A small autoregressive pixel model, trained from scratch.
Model: 1.44M parameters, width 128, layers 7, norm layernorm, activation relu.
Training: 32700 steps, batches of 256.
Data: 203450 training examples, 41.1 epochs.
Rows from block 3, named by matrix and row number. Rows with one number belong to one neuron. Each number is 200 + 40 x the weight over its row's rms, rounded and kept within 0 to 999. All counts start at 0. After the name is the row's rms in percent of the matrix's.
# fc1: MLP up (model.blocks.3.mlp.fc1.weight, 512x128), inputs 0-63
# fc2: MLP down (model.blocks.3.mlp.fc2.weight, 128x512, transposed), outputs 0-63
fc1.43,098,173,243,174,171,206,195,244,193,203,209,244,225,251,228,127,168,190,245,197,231,206,216,185,207,159,108,198,139,191,213,167,169,303,194,211,223,176,222,167,184,177,198,263,202,179,179,154,295,257,200,168,251,232,246,175,113,198,190,248,196,245,225,230,246
fc2.43,091,203,243,131,237,216,184,213,195,230,219,178,177,219,229,218,198,197,256,304,224,146,94,257,183,239,234,117,301,190,162,227,185,217,206,227,198,109,162,225,178,202,215,202,226,292,240,136,166,204,207,189,120,148,200,164,234,202,199,136,259,114,170,178,203
fc1.44,107,221,230,173,201,203,164,192,196,222,201,99,180,225,208,128,182,201,210,183,219,171,169,218,338,107,228,136,184,145,145,200,241,239,173,209,205,218,211,195,192,138,257,225,189,259,153,162,197,210,183,203,113,198,212,219,185,189,185,198,157,204,227,217,297
fc2.44,115,228,176,260,221,207,209,148,234,199,211,310,217,176,224,164,218,223,230,223,185,96,228,214,195,260,231,260,214,169,221,308,213,190,235,214,188,234,183,199,246,192,187,229,256,149,167,161,233,222,185,168,177,232,194,175,236,205,123,184,193,215,187,249,183
fc1.45,103,251,152,154,178,173,174,178,171,233,251,215,219,216,189,212,163,192,214,152,274,165,261,317,305,221,184,183,232,175,164,189,158,202,224,208,202,140,242,178,188,223,198,174,185,170,165,175,229,253,171,107,190,174,185,172,161,148,213,223,194,151,188,206,181
fc2.45,092,164,184,230,204,244,243,248,223,168,147,192,213,103,228,134,124,232,220,288,123,127,148,154,169,139,222,231,167,242,336,149,191,215,235,255,245,234,226,178,181,161,200,216,223,234,154,188,206,181,251,207,227,191,216,212,209,243,150,139,240,169,206,166,240
fc1.46,099,250,145,103,227,127,207,236,180,206,191,194,202,203,214,192,166,182,204,168,163,205,185,233,212,191,192,201,250,181,147,138,211,188,217,198,242,256,277,176,160,197,223,178,234,244,188,174,239,145,262,243,181,211,207,212,268,209,191,230,224,162,217,209,250
fc2.46,087,240,163,284,190,158,252,133,210,226,227,187,196,222,203,207,180,271,313,230,198,266,202,213,214,182,165,157,228,172,223,271,167,156,251,213,212,184,125,140,261,123,235,207,200,189,177,176,150,150,227,154,177,166,205,148,121,149,181,207,215,228,190,212,263
fc1.47,093,241,268,155,227,151,205,166,197,158,193,191,193,132,189,254,244,196,282,196,211,209,222,224,224,286,189,268,198,180,203,161,224,205,183,212,169,137,189,191,208,149,174,212,239,215,222,217,171,166,267,266,200,145,202,305,176,229,181,187,166,176,233,223,230
fc2.47,082,264,99,179,235,116,215,209,303,210,231,267,215,228,136,228,184,198,210,216,192,246,144,127,177,241,196,212,212,230,224,194,224,190,228,198,118,242,190,243,122,237,238,148,170,213,185,154,234,213,144,194,174,227,216,166,214,196,138,197,192,177,142,208,132
fc1.48,100,262,147,177,276,194,183,229,234,129,172,225,182,153,219,237,211,143,209,169,160,173,262,215,220,213,121,205,214,134,132,132,225,233,210,219,193,240,210,171,170,181,208,252,260,160,178,158,191,177,237,237,236,210,177,209,39,257,212,175,210,175,207,201,192
fc2.48,095,244,198,166,132,225,199,183,265,192,191,297,247,177,198,203,183,206,166,151,219,191,147,141,180,182,151,240,121,239,214,157,199,207,255,203,247,157,188,157,236,178,205,240,212,238,167,259,206,184,188,270,180,214,213,246,192,194,174,259,156,199,139,180,211
fc1.49,108,212,245,261,216,235,236,189,228,179,120,121,163,200,153,167,199,173,182,213,211,149,263,198,266,124,166,209,128,257,220,194,172,188,170,270,213,228,182,193,242,209,234,263,216,174,259,232,249,231,184,128,200,266,265,253,216,165,171,212,151,156,175,237,188
fc2.49,097,207,108,138,199,149,94,164,166,229,237,189,230,148,267,200,245,133,176,197,173,250,234,210,190,267,204,171,227,157,169,165,183,218,195,195,129,204,225,184,176,244,209,199,150,181,265,173,163,234,185,153,186,253,207,202,170,218,190,258,238,249,189,244,160
fc1.50,095,258,183,176,175,208,165,178,185,154,174,237,217,225,151,287,269,112,241,202,266,158,248,217,148,172,187,163,171,130,200,210,173,161,221,221,212,233,207,215,181,245,191,227,252,216,273,282,141,259,217,185,209,317,191,294,185,182,188,203,122,201,179,196,218
fc2.50,087,209,228,217,174,177,210,220,236,121,176,272,130,227,177,224,217,237,222,190,268,206,208,111,139,193,229,250,230,203,107,193,151,204,190,212,185,164,287,183,152,222,254,228,229,225,193,207,206,101,192,181,175,177,162,167,270,219,156,237,225,231,189,269,228
fc1.51,109,150,186,204,204,158,228,198,172,178,228,126,227,213,260,206,251,164,199,254,156,125,170,181,217,255,182,263,243,173,110,193,186,223,196,219,124,263,222,284,145,287,181,220,318,198,234,131,245,160,195,244,117,226,228,218,176,202,193,192,160,137,180,209,223
fc2.51,090,160,209,190,239,220,182,173,219,229,135,187,222,258,291,181,212,212,196,192,303,239,184,179,197,169,215,194,142,204,192,189,137,265,154,137,214,209,227,214,239,203,208,200,144,214,176,154,165,163,178,178,155,189,244,193,186,184,303,209,162,239,228,220,177
fc1.52,104,194,170,145,194,244,189,190,196,189,134,188,170,209,182,219,206,212,180,137,245,198,228,135,201,150,191,124,122,141,262,201,215,207,169,248,126,248,229,208,252,196,180,236,119,215,183,239,158,238,191,214,206,164,255,237,226,203,168,193,144,185,222,233,200
fc2.52,096,155,177,124,194,187,207,161,208,226,196,173,175,241,196,222,198,179,180,216,232,206,177,206,235,254,214,196,225,117,134,90,198,215,221,140,252,133,234,193,197,176,203,137,146,201,218,164,95,235,180,196,217,273,209,215,315,186,203,195,208,167,167,180,221
fc1.53,082,223,192,146,178,231,233,228,197,139,217,286,241,175,96,285,166,180,242,222,212,123,164,191,144,209,232,194,204,163,198,188,248,193,179,234,251,137,246,192,198,192,219,264,261,128,208,235,197,226,260,201,144,263,156,165,225,174,228,210,169,176,168,140,265
fc2.53,075,227,163,288,179,183,233,203,181,119,149,164,200,214,167,221,159,297,235,157,220,279,277,263,216,110,228,272,180,172,246,160,179,217,179,206,130,257,204,183,246,239,165,189,227,191,210,301,247,179,179,194,228,166,184,165,169,174,225,165,177,172,221,222,267
fc1.54,101,211,175,175,181,280,170,205,198,155,184,273,182,163,193,166,263,177,267,223,199,224,211,233,206,180,228,234,211,188,174,172,215,200,176,190,165,198,211,172,227,126,162,185,209,137,166,133,135,219,228,221,195,157,156,207,117,264,179,236,276,231,143,173,220
fc2.54,086,238,211,155,217,155,199,200,205,274,203,212,162,195,203,251,143,262,165,233,174,233,241,210,173,184,83,168,172,179,250,218,248,162,224,215,221,203,233,183,147,225,239,222,197,185,273,190,239,187,189,149,192,211,201,161,291,197,199,182,223,88,228,168,205
fc1.55,087,242,179,218,183,235,179,218,195,158,128,221,315,222,155,240,199,232,185,255,85,194,202,162,183,262,199,178,131,168,184,174,250,205,169,214,204,255,220,256,292,232,230,252,188,174,134,158,206,232,259,209,200,189,118,157,144,156,178,241,220,219,202,258,194
fc2.55,079,184,213,82,280,257,202,186,130,131,237,218,195,240,209,196,196,207,219,231,229,316,222,209,140,260,197,213,224,137,257,185,187,192,197,198,242,186,261,213,200,165,146,197,152,211,232,122,159,211,238,153,185,275,168,234,212,221,170,188,227,263,232,219,164
fc1.56,086,148,169,140,256,204,217,198,219,250,219,117,183,130,249,260,173,177,173,233,208,181,232,223,195,217,100,157,189,185,156,123,194,286,153,224,190,204,159,192,228,246,219,187,236,195,203,176,235,233,167,202,212,197,156,249,185,241,203,223,196,182,216,229,180
fc2.56,071,137,252,162,249,193,207,240,165,179,175,212,193,251,225,167,201,175,166,162,292,161,200,202,199,165,313,218,164,188,241,246,194,203,164,195,182,169,135,233,210,182,216,189,178,198,177,152,208,161,210,267,188,237,216,204,200,151,167,181,146,201,223,156,140
fc1.57,088,142,179,200,220,217,162,173,209,281,176,238,83,191,205,148,192,155,189,182,218,183,177,236,355,189,213,230,204,259,180,183,196,176,235,201,141,206,194,154,224,194,259,151,188,246,160,188,237,179,254,154,256,85,269,223,236,178,216,190,174,219,197,202,225
fc2.57,095,185,183,105,144,196,242,209,232,157,272,147,281,251,134,192,159,206,207,200,180,265,189,230,118,190,225,186,201,165,210,211,226,203,151,231,326,208,216,267,233,116,108,202,229,145,267,286,236,158,187,237,171,279,182,211,141,242,149,205,207,159,187,195,229
fc1.58,104,166,204,197,145,219,211,198,244,212,199,222,200,226,203,191,217,139,204,179,209,179,217,163,173,231,197,191,205,219,240,130,201,179,163,301,132,130,219,94,187,216,249,284,257,161,151,220,143,229,221,233,180,153,183,214,215,195,168,123,206,191,174,138,223
fc2.58,094,220,198,190,185,165,157,151,146,249,157,127,127,280,189,170,200,230,222,171,227,223,165,236,228,226,240,210,152,123,224,183,127,207,249,261,150,145,188,168,220,233,135,229,212,155,104,186,175,154,299,192,234,229,188,198,269,190,258,143,276,218,172,167,233
fc1.59,109,156,185,134,289,186,198,225,198,240,203,204,202,140,132,288,278,156,141,215,178,193,224,248,268,181,248,148,234,179,209,144,166,240,208,203,157,172,201,188,257,219,279,166,144,242,162,175,207,245,240,215,175,124,201,260,143,168,205,248,224,220,201,151,248
fc2.59,099,192,341,163,148,197,152,135,187,271,257,210,180,213,196,141,204,171,164,206,265,134,231,178,211,124,216,162,212,183,184,269,270,218,237,141,188,160,175,184,236,191,201,249,197,215,152,184,201,98,181,151,169,192,187,152,163,236,127,195,190,194,238,246,206
fc1.60,097,216,213,174,169,224,148,200,197,221,186,192,231,240,121,201,248,206,122,192,159,188,199,91,204,162,249,139,151,148,246,196,177,223,156,240,196,204,221,262,268,176,187,211,195,203,175,168,203,181,175,214,129,203,139,268,145,205,174,182,160,211,189,215,226
fc2.60,094,211,178,85,140,217,156,178,180,195,251,268,136,134,275,225,185,211,220,171,186,249,217,253,213,280,191,234,251,184,205,211,180,243,186,161,118,216,198,144,180,219,185,207,127,150,224,194,192,158,186,192,212,227,234,183,257,158,204,255,216,239,163,199,126
fc1.61,098,241,132,148,231,186,120,194,176,205,212,168,251,216,248,244,173,188,244,187,113,190,265,246,150,237,183,157,213,206,230,204,213,174,187,208,126,291,231,227,202,221,189,200,219,156,102,211,288,136,243,181,219,196,213,134,232,257,119,260,254,200,123,191,244
fc2.61,094,261,155,196,189,182,141,147,227,182,190,188,224,170,187,171,181,163,212,164,188,293,134,226,197,199,241,215,220,134,162,253,235,210,162,183,166,198,260,162,262,242,252,164,168,270,255,200,141,225,192,211,210,191,232,237,237,223,147,226,190,126,171,230,192
fc1.62,104,235,179,183,197,179,189,285,126,203,173,149,203,293,183,306,262,173,154,183,196,188,223,273,151,176,189,222,157,135,228,145,182,190,202,237,202,212,167,154,172,182,263,183,250,170,216,239,192,216,200,157,201,211,204,264,115,250,157,192,198,159,187,181,250
fc2.62,111,222,218,131,201,267,238,80,260,183,229,217,184,98,235,170,228,222,223,240,149,198,204,199,238,211,230,225,203,182,191,244,210,207,272,241,215,178,243,261,216,243,169,233,187,234,175,144,203,262,196,254,163,202,165,158,241,131,216,144,164,241,209,220,179
fc1.63,113,196,139,163,219,155,206,159,216,220,260,220,285,192,142,118,257,189,246,231,142,207,262,219,243,155,112,193,222,167,286,216,257,201,158,199,136,195,270,178,179,232,147,140,259,205,191,177,204,288,168,226,176,179,222,200,207,183,216,211,220,234,134,243,223
fc2.63,107,205,247,159,235,180,191,226,236,197,209,258,172,185,212,213,252,236,249,191,187,217,132,191,214,253,186,233,271,184,160,166,192,195,136,100,167,216,205,207,155,209,206,143,144,218,231,151,193,222,269,231,216,236,171,200,162,197,155,221,231,195,213,157,170
fc1.64,092,222,203,210,177,228,221,218,200,206,230,243,164,142,146,273,180,166,160,165,231,170,188,254,204,254,204,179,273,190,178,208,179,220,230,183,201,224,250,236,172,129,248,177,182,211,231,201,136,256,237,181,206,200,138,177,231,191,173,222,230,153,172,166,272
fc2.64,086,210,199,194,210,173,175,212,294,193,160,141,255,298,214,199,220,204,180,203,179,180,188,228,202,170,173,234,202,196,172,168,183,202,182,265,144,221,160,182,231,239,178,263,230,155,232,230,277,148,160,173,230,235,148,155,231,210,277,167,127,211,211,200,154
fc1.65,105,173,164,201,292,169,190,183,124,240,186,193,236,165,192,179,192,175,217,158,192,237,242,135,258,180,232,193,177,197,240,158,188,174,135,208,131,160,215,176,100,173,188,205,153,214,133,188,170,189,202,175,118,154,219,214,148,176,190,197,159,175,141,139,216
fc2.65,119,200,241,210,193,173,233,181,258,187,242,204,139,165,133,159,176,194,217,244,180,181,171,205,232,186,126,188,163,174,221,155,236,228,236,288,137,205,274,182,194,160,140,246,243,226,212,205,159,286,196,250,174,190,246,323,139,199,164,259,235,258,161,196,212
fc1.66,104,246,130,183,210,186,257,171,178,181,228,211,241,150,208,228,202,111,242,221,192,140,217,154,154,200,192,322,143,176,190,167,248,195,189,204,223,186,167,197,272,201,194,175,165,231,215,152,201,150,239,195,225,210,177,226,192,208,159,224,217,214,189,163,195
fc2.66,111,194,237,133,120,239,233,210,195,190,224,230,247,197,226,202,204,191,299,215,232,116,225,130,203,232,209,242,197,182,171,125,173,235,220,179,182,192,246,151,198,220,307,212,185,193,188,208,174,187,221,255,271,227,177,161,244,183,155,189,158,209,177,206,67
fc1.67,098,162,159,205,156,266,217,221,273,229,198,189,216,244,204,206,219,109,242,228,194,180,285,154,258,179,207,205,165,207,140,181,176,147,201,220,151,277,190,148,223,182,148,217,275,218,200,186,206,149,216,206,153,217,144,195,175,244,238,173,210,184,142,155,217
fc2.67,092,205,234,305,192,200,218,176,219,176,214,259,174,210,217,214,188,184,174,248,170,267,150,203,165,225,205,170,207,164,218,214,134,169,247,231,220,282,186,282,177,175,188,151,149,239,162,196,167,243,254,180,179,231,180,184,180,284,190,226,210,134,219,228,214
fc1.68,082,239,181,161,270,129,148,201,212,130,243,213,171,151,211,232,219,203,161,220,188,147,189,178,222,175,154,276,173,156,184,190,181,90,157,267,183,240,290,148,187,242,313,175,247,212,160,139,224,218,143,170,174,201,212,194,264,135,177,222,158,209,247,186,215
fc2.68,072,207,241,206,225,205,176,218,150,183,165,139,191,284,186,163,178,224,274,163,284,286,228,222,236,230,240,162,264,242,219,206,175,188,201,100,277,155,116,232,219,182,138,246,162,254,227,123,146,113,182,189,149,140,205,165,230,205,224,215,246,197,158,184,207
fc1.69,101,165,190,176,190,200,208,235,178,205,169,233,253,195,204,218,175,143,212,122,189,170,251,211,239,219,188,94,159,231,158,226,240,186,205,190,112,229,236,143,257,171,206,190,283,239,218,202,193,173,138,169,237,195,144,211,118,158,161,239,233,259,192,278,232
fc2.69,097,198,169,282,212,156,242,171,202,280,146,185,210,181,192,177,204,179,226,156,203,257,192,73,228,129,238,176,269,190,140,120,305,209,181,192,188,174,302,235,194,230,174,166,226,220,169,196,304,174,128,229,253,198,228,227,142,223,225,147,204,173,130,178,191
fc1.70,109,210,210,173,189,142,190,225,216,179,207,71,239,207,175,164,238,181,212,258,163,216,276,114,174,192,203,191,261,220,136,114,152,186,181,261,190,300,175,279,246,173,186,227,228,243,206,245,191,164,199,177,203,230,235,235,186,197,161,203,141,173,181,238,184
fc2.70,104,243,175,199,289,221,242,204,177,150,189,168,321,224,244,139,239,219,102,156,231,226,301,246,213,193,214,203,204,262,163,131,244,184,141,270,166,165,263,203,171,195,201,195,209,201,142,239,189,212,141,163,197,222,201,218,157,198,193,193,164,177,215,254,181
fc1.71,098,209,186,160,196,203,184,190,258,183,208,229,239,177,185,190,187,226,185,135,153,196,241,206,169,197,293,161,224,115,134,195,198,179,171,254,170,114,241,253,199,172,131,228,179,169,232,206,249,202,215,193,194,231,220,271,206,232,237,229,208,157,141,213,204
fc2.71,094,200,194,185,135,200,207,194,246,207,226,170,138,185,243,212,200,174,297,208,216,241,241,248,242,217,169,117,280,233,175,194,181,174,199,180,254,210,196,173,196,200,151,223,202,266,181,135,201,195,135,139,207,182,251,154,208,279,181,245,205,245,214,168,187
fc1.72,030,191,132,203,133,208,247,274,230,207,189,134,214,193,177,218,252,156,266,231,204,134,248,228,251,152,147,250,199,207,199,129,260,193,154,233,192,191,222,148,185,184,226,252,235,173,223,175,204,214,270,180,156,203,200,217,140,183,143,290,136,222,148,215,251
fc2.72,200,191,182,237,190,193,261,234,255,225,209,231,188,150,155,219,237,180,217,245,181,160,221,235,219,181,180,262,183,164,211,163,258,176,171,277,192,176,252,195,260,193,233,214,243,186,173,171,205,259,247,174,188,201,224,254,147,173,144,258,157,207,160,255,264
fc1.73,087,250,99,205,176,209,202,178,211,215,225,225,222,172,154,155,110,220,208,207,205,214,230,266,271,199,189,196,120,227,240,158,156,220,200,194,210,145,237,210,166,142,284,217,209,181,195,156,195,197,196,199,160,200,278,173,183,160,147,235,248,185,156,187,227
fc2.73,086,198,242,239,224,211,215,256,187,187,139,182,198,169,220,268,144,179,136,217,202,210,194,107,252,212,203,154,237,143,183,212,186,208,188,218,247,222,191,217,260,224,140,228,251,264,163,183,251,156,186,238,204,225,178,208,334,194,185,137,126,185,242,150,209
fc1.74,111,221,257,174,225,141,191,222,166,157,254,235,216,184,222,147,241,223,322,196,202,166,247,171,209,196,232,209,198,122,218,208,266,143,159,244,218,235,182,171,193,223,188,269,254,189,185,215,146,206,171,194,132,298,185,228,214,135,138,240,181,196,157,234,229
fc2.74,105,220,225,264,220,242,236,185,179,169,160,214,168,228,208,162,179,222,218,184,295,239,229,197,166,186,232,165,206,173,220,198,207,197,192,131,223,118,211,222,200,297,174,156,182,230,185,148,175,91,201,151,132,213,230,173,199,223,173,218,222,174,206,214,134
fc1.75,099,218,262,90,138,184,235,235,216,236,180,130,241,176,235,242,261,184,224,194,172,189,281,198,190,240,149,195,210,184,168,211,139,242,150,221,200,222,170,143,163,138,151,158,186,240,240,132,221,148,199,198,161,190,206,179,136,205,207,211,174,208,213,248,234
fc2.75,098,187,212,228,194,222,200,259,222,232,219,241,277,228,324,162,186,191,263,210,260,220,221,213,152,285,150,232,245,208,252,254,167,192,121,201,195,167,223,174,197,155,229,217,219,176,143,235,125,241,218,288,169,122,208,243,177,176,186,222,156,173,206,244,189
fc1.76,117,197,194,145,210,262,221,229,193,198,140,191,219,176,150,231,242,198,198,244,195,156,167,237,240,131,149,252,237,131,182,189,176,194,226,221,171,223,187,256,243,163,264,201,222,130,249,117,248,125,227,189,105,129,257,171,205,226,131,164,175,185,200,159,297
fc2.76,111,176,240,179,219,234,226,192,128,216,165,166,188,216,228,258,207,272,216,228,196,206,215,208,210,236,173,199,202,206,221,260,125,171,174,127,144,212,248,134,173,166,190,202,231,201,98,232,198,261,296,151,185,140,174,215,195,272,209,249,187,179,186,177,179
fc1.77,094,199,213,147,208,178,226,191,209,275,187,252,156,143,170,240,239,196,234,279,202,156,197,164,185,177,157,158,184,180,221,212,154,177,184,155,132,246,174,257,195,233,192,151,225,248,185,181,263,234,231,238,193,275,164,191,171,103,212,214,260,256,134,219,182
fc2.77,086,208,155,190,241,137,234,195,193,200,187,184,193,289,147,199,272,243,221,183,224,202,105,212,191,201,175,162,212,215,131,126,261,181,195,238,171,146,221,193,232,271,152,200,119,170,238,203,244,146,185,194,200,226,211,225,206,216,245,147,262,187,145,178,238
fc1.78,027,205,179,156,172,253,223,202,233,241,202,182,244,153,160,213,211,176,258,240,179,181,187,183,244,171,173,187,247,176,212,172,251,208,159,191,188,214,239,137,209,194,188,246,209,222,186,206,180,159,259,234,155,157,227,296,148,177,170,338,129,160,209,266,266
fc2.78,191,191,177,245,190,195,256,235,257,220,208,232,190,152,161,217,237,183,216,244,180,159,217,232,214,181,177,264,190,162,213,167,256,181,171,273,191,178,255,201,261,198,236,212,245,189,169,167,205,256,243,171,187,195,222,257,146,172,145,264,157,204,162,255,263
fc1.79,074,183,184,162,306,195,236,232,233,222,151,152,192,157,169,296,249,177,231,281,233,189,237,213,224,154,112,176,203,214,190,160,201,192,162,222,180,235,233,151,219,187,171,212,254,196,221,152,306,237,173,193,195,201,276,193,164,234,170,233,195,113,136,206,225
fc2.79,194,191,175,237,194,197,261,236,257,224,209,239,190,146,161,222,233,181,214,246,181,163,219,228,217,184,180,265,190,162,217,168,260,179,168,277,187,172,247,197,254,194,237,211,243,182,167,169,207,255,247,171,188,198,220,255,147,172,142,260,167,208,160,250,264
fc1.80,101,259,235,108,294,147,168,235,238,192,203,220,226,223,190,134,152,198,172,198,242,224,266,165,207,132,244,256,185,193,181,213,189,235,155,201,195,211,212,194,198,233,205,202,231,189,224,181,239,131,223,106,235,172,211,254,127,235,223,215,227,232,260,255,224
fc2.80,094,196,231,192,192,209,197,222,241,159,225,214,142,229,185,248,192,143,227,192,174,184,149,265,240,253,156,101,243,293,193,187,143,218,201,173,255,157,191,274,153,135,269,175,198,218,216,152,203,265,196,275,185,194,222,222,195,196,188,128,258,232,112,100,210
fc1.81,095,208,144,145,283,241,204,213,151,185,205,186,216,241,163,227,189,200,229,220,190,186,263,261,179,223,211,262,111,185,149,218,147,215,236,222,280,206,147,209,243,223,139,253,207,240,154,162,228,178,226,54,222,162,215,222,208,192,169,203,194,220,206,192,173
fc2.81,090,149,117,140,198,221,168,157,109,233,271,187,170,152,217,152,239,204,197,222,163,147,199,205,180,200,206,254,133,213,142,251,239,230,170,167,223,137,146,234,176,247,208,143,261,82,237,192,238,250,218,208,240,209,193,171,161,171,136,252,233,243,196,138,166
fc1.82,088,152,175,218,168,194,196,145,171,212,139,236,305,220,150,189,186,183,248,216,151,196,184,182,191,213,273,206,172,148,228,185,249,183,127,208,190,182,234,128,238,184,270,271,204,201,232,157,254,240,234,217,199,159,162,172,218,194,169,191,177,179,160,224,160
fc2.82,084,172,258,333,243,204,233,214,141,242,160,128,194,206,203,245,163,173,128,232,189,171,245,130,193,185,190,144,181,162,193,207,241,168,190,216,175,247,240,193,214,270,157,169,190,187,211,198,187,191,325,172,239,271,199,179,168,246,261,271,182,202,270,266,135
fc1.83,100,268,172,182,222,186,262,222,120,183,146,104,114,176,200,242,203,137,222,224,195,220,180,182,220,222,176,271,174,247,234,236,173,163,244,269,245,151,277,215,153,152,149,206,226,205,216,181,202,180,192,160,214,235,195,254,150,282,191,205,140,167,179,196,207
fc2.83,100,180,199,195,89,196,245,198,140,220,219,289,245,178,198,208,202,193,161,226,146,213,156,215,207,127,230,249,238,123,171,151,221,162,157,205,207,228,211,168,210,176,216,205,162,248,219,260,202,191,174,299,217,200,224,163,318,200,180,208,199,235,173,258,205
fc1.84,102,178,177,132,206,194,248,189,150,166,257,180,196,208,226,214,235,93,244,275,136,192,186,197,193,235,216,217,235,231,141,199,198,211,158,242,161,114,127,205,126,173,251,207,268,181,212,175,201,120,208,223,202,172,223,222,202,137,215,212,209,140,225,214,202
fc2.84,110,200,135,215,234,194,176,195,289,136,148,207,174,186,165,239,196,193,149,191,256,268,206,166,219,169,233,199,149,158,205,161,178,214,219,232,222,190,188,205,233,221,217,231,251,236,117,181,194,282,190,127,169,237,221,142,238,182,163,233,171,162,259,225,235
fc1.85,021,179,165,210,185,194,260,236,292,162,185,224,192,92,188,188,205,139,250,233,199,113,229,182,224,115,136,254,208,186,189,191,292,189,162,234,199,208,219,142,237,189,249,199,208,218,157,181,221,185,277,194,151,232,202,227,202,148,160,278,157,202,170,267,260
fc2.85,200,189,177,241,191,196,263,239,253,223,211,233,188,149,159,221,239,181,223,244,180,162,220,235,216,185,179,261,187,163,215,164,263,174,170,277,193,175,255,201,254,195,233,214,245,184,173,166,206,258,247,171,185,201,224,255,150,175,142,258,158,206,158,255,266
fc1.86,104,201,268,244,225,222,159,193,202,133,195,237,183,182,151,211,202,197,210,226,166,131,160,189,185,154,154,221,252,137,236,202,226,207,189,257,198,154,206,170,171,185,226,251,256,244,239,205,280,227,258,180,179,203,142,208,189,186,204,248,180,158,148,199,214
fc2.86,096,201,122,136,241,245,207,243,249,268,154,243,202,200,160,207,218,256,213,170,204,229,176,160,211,169,173,238,277,164,194,193,132,191,206,173,196,240,178,208,222,216,137,151,198,209,223,203,206,166,197,196,211,215,156,222,155,199,225,296,206,206,232,222,176
fc1.87,094,149,196,186,202,214,141,204,174,153,184,197,221,157,220,164,307,191,226,134,109,183,204,235,218,179,172,189,215,216,262,195,186,131,117,205,175,143,247,236,204,258,199,204,199,107,233,229,218,325,244,99,184,159,240,181,195,192,187,201,154,247,178,213,268
fc2.87,099,187,227,241,198,241,152,182,213,130,225,119,120,199,254,245,231,222,208,228,218,157,231,216,177,236,120,199,244,180,102,187,263,186,209,230,100,171,217,122,212,223,193,237,227,203,179,151,176,186,181,273,216,168,190,194,224,166,191,218,254,190,168,223,194
fc1.88,093,200,223,177,123,199,175,141,184,185,208,152,190,157,188,102,175,249,202,233,243,176,159,139,236,181,145,146,208,233,213,169,251,183,189,215,228,232,188,204,222,192,212,214,226,266,172,178,186,267,157,189,204,240,212,187,224,247,212,280,108,245,208,283,236
fc2.88,079,245,167,136,234,160,205,129,180,166,207,239,140,126,277,111,224,191,228,125,195,218,192,243,203,250,215,212,129,185,188,202,229,210,260,219,228,176,213,243,197,230,195,179,128,199,198,181,244,201,203,232,152,188,131,211,148,153,241,109,150,209,155,244,215
fc1.89,102,198,156,223,266,157,149,175,248,175,228,161,266,204,223,235,229,111,178,217,128,182,199,153,241,234,140,184,175,250,278,194,211,191,179,182,227,291,247,241,112,203,240,196,210,185,211,195,230,310,226,159,158,198,204,219,192,244,178,213,146,170,180,156,180
fc2.89,084,148,293,248,238,216,252,185,190,114,258,231,176,316,198,166,148,214,200,194,188,288,169,221,207,191,222,229,179,175,160,233,217,189,226,77,244,174,161,210,257,207,158,218,181,195,215,177,246,116,220,118,183,182,259,123,209,216,149,181,249,195,241,215,188
fc1.90,103,242,191,92,199,161,152,196,215,221,259,136,312,267,263,207,242,188,201,208,252,106,144,263,211,267,154,242,198,243,203,207,181,148,144,177,224,213,272,190,169,223,238,243,180,168,186,157,173,223,208,143,178,207,216,193,234,205,204,187,134,123,235,138,210
fc2.90,086,241,166,276,238,137,220,234,187,171,191,249,128,216,239,206,190,244,218,146,125,192,205,199,168,223,275,195,260,165,207,207,266,165,166,216,235,195,183,145,160,234,188,203,131,192,234,184,208,141,183,261,146,137,205,241,307,234,215,117,234,230,167,170,183
fc1.91,095,187,260,226,176,215,210,167,169,188,113,194,224,208,228,164,214,207,256,247,226,213,181,248,153,234,151,196,197,116,223,225,147,225,176,232,120,234,238,200,207,232,190,195,255,285,165,197,217,159,175,192,203,222,209,242,186,185,136,206,200,161,93,234,207
fc2.91,084,237,137,205,310,188,231,257,213,229,260,254,201,208,160,226,224,202,148,274,129,194,133,217,195,169,254,236,189,177,213,164,223,233,181,193,219,186,172,156,179,177,246,200,227,98,169,230,199,128,249,210,169,181,208,199,124,191,275,198,174,225,202,157,198
fc1.92,094,216,227,170,254,159,229,160,222,233,221,139,225,181,181,222,141,206,221,164,141,172,278,261,170,255,179,186,148,155,194,251,239,133,180,244,199,211,260,192,173,140,187,261,191,264,149,165,162,212,213,167,227,196,185,169,139,266,216,198,206,169,193,191,238
fc2.92,087,161,277,165,201,174,147,221,233,183,194,200,213,201,187,118,193,198,244,238,231,192,83,143,182,193,290,230,236,251,227,163,167,184,206,182,242,178,99,181,174,171,197,241,240,220,222,285,176,256,279,143,219,215,211,218,218,219,165,282,221,177,268,192,214
fc1.93,100,317,208,157,216,190,201,202,229,229,151,166,211,150,213,270,184,219,250,204,203,152,201,158,205,232,156,139,283,205,237,259,154,204,162,209,221,227,218,181,214,168,190,177,280,247,220,238,246,153,165,241,195,174,219,240,218,169,160,126,129,115,229,215,226
fc2.93,090,300,275,226,219,194,194,109,122,206,184,182,184,232,146,204,177,178,270,177,173,221,278,236,188,220,161,223,206,217,156,204,263,172,271,226,111,226,281,231,209,229,235,116,208,163,180,225,247,159,171,172,195,177,182,225,193,222,254,154,226,128,255,196,228
fc1.95,100,191,162,215,198,268,240,199,230,200,110,208,189,133,150,155,188,150,214,278,197,170,171,167,215,150,203,225,156,235,183,170,219,216,219,243,184,189,229,213,156,263,187,214,308,244,205,173,135,126,185,214,165,166,158,215,174,170,156,235,218,142,187,272,193
fc2.95,087,157,151,189,117,169,189,218,216,189,235,197,209,237,188,167,172,234,164,195,206,134,284,230,257,259,245,179,279,191,263,242,189,208,149,102,132,187,253,116,146,204,151,237,181,196,222,234,182,219,146,130,186,133,213,183,233,233,186,142,172,140,167,141,257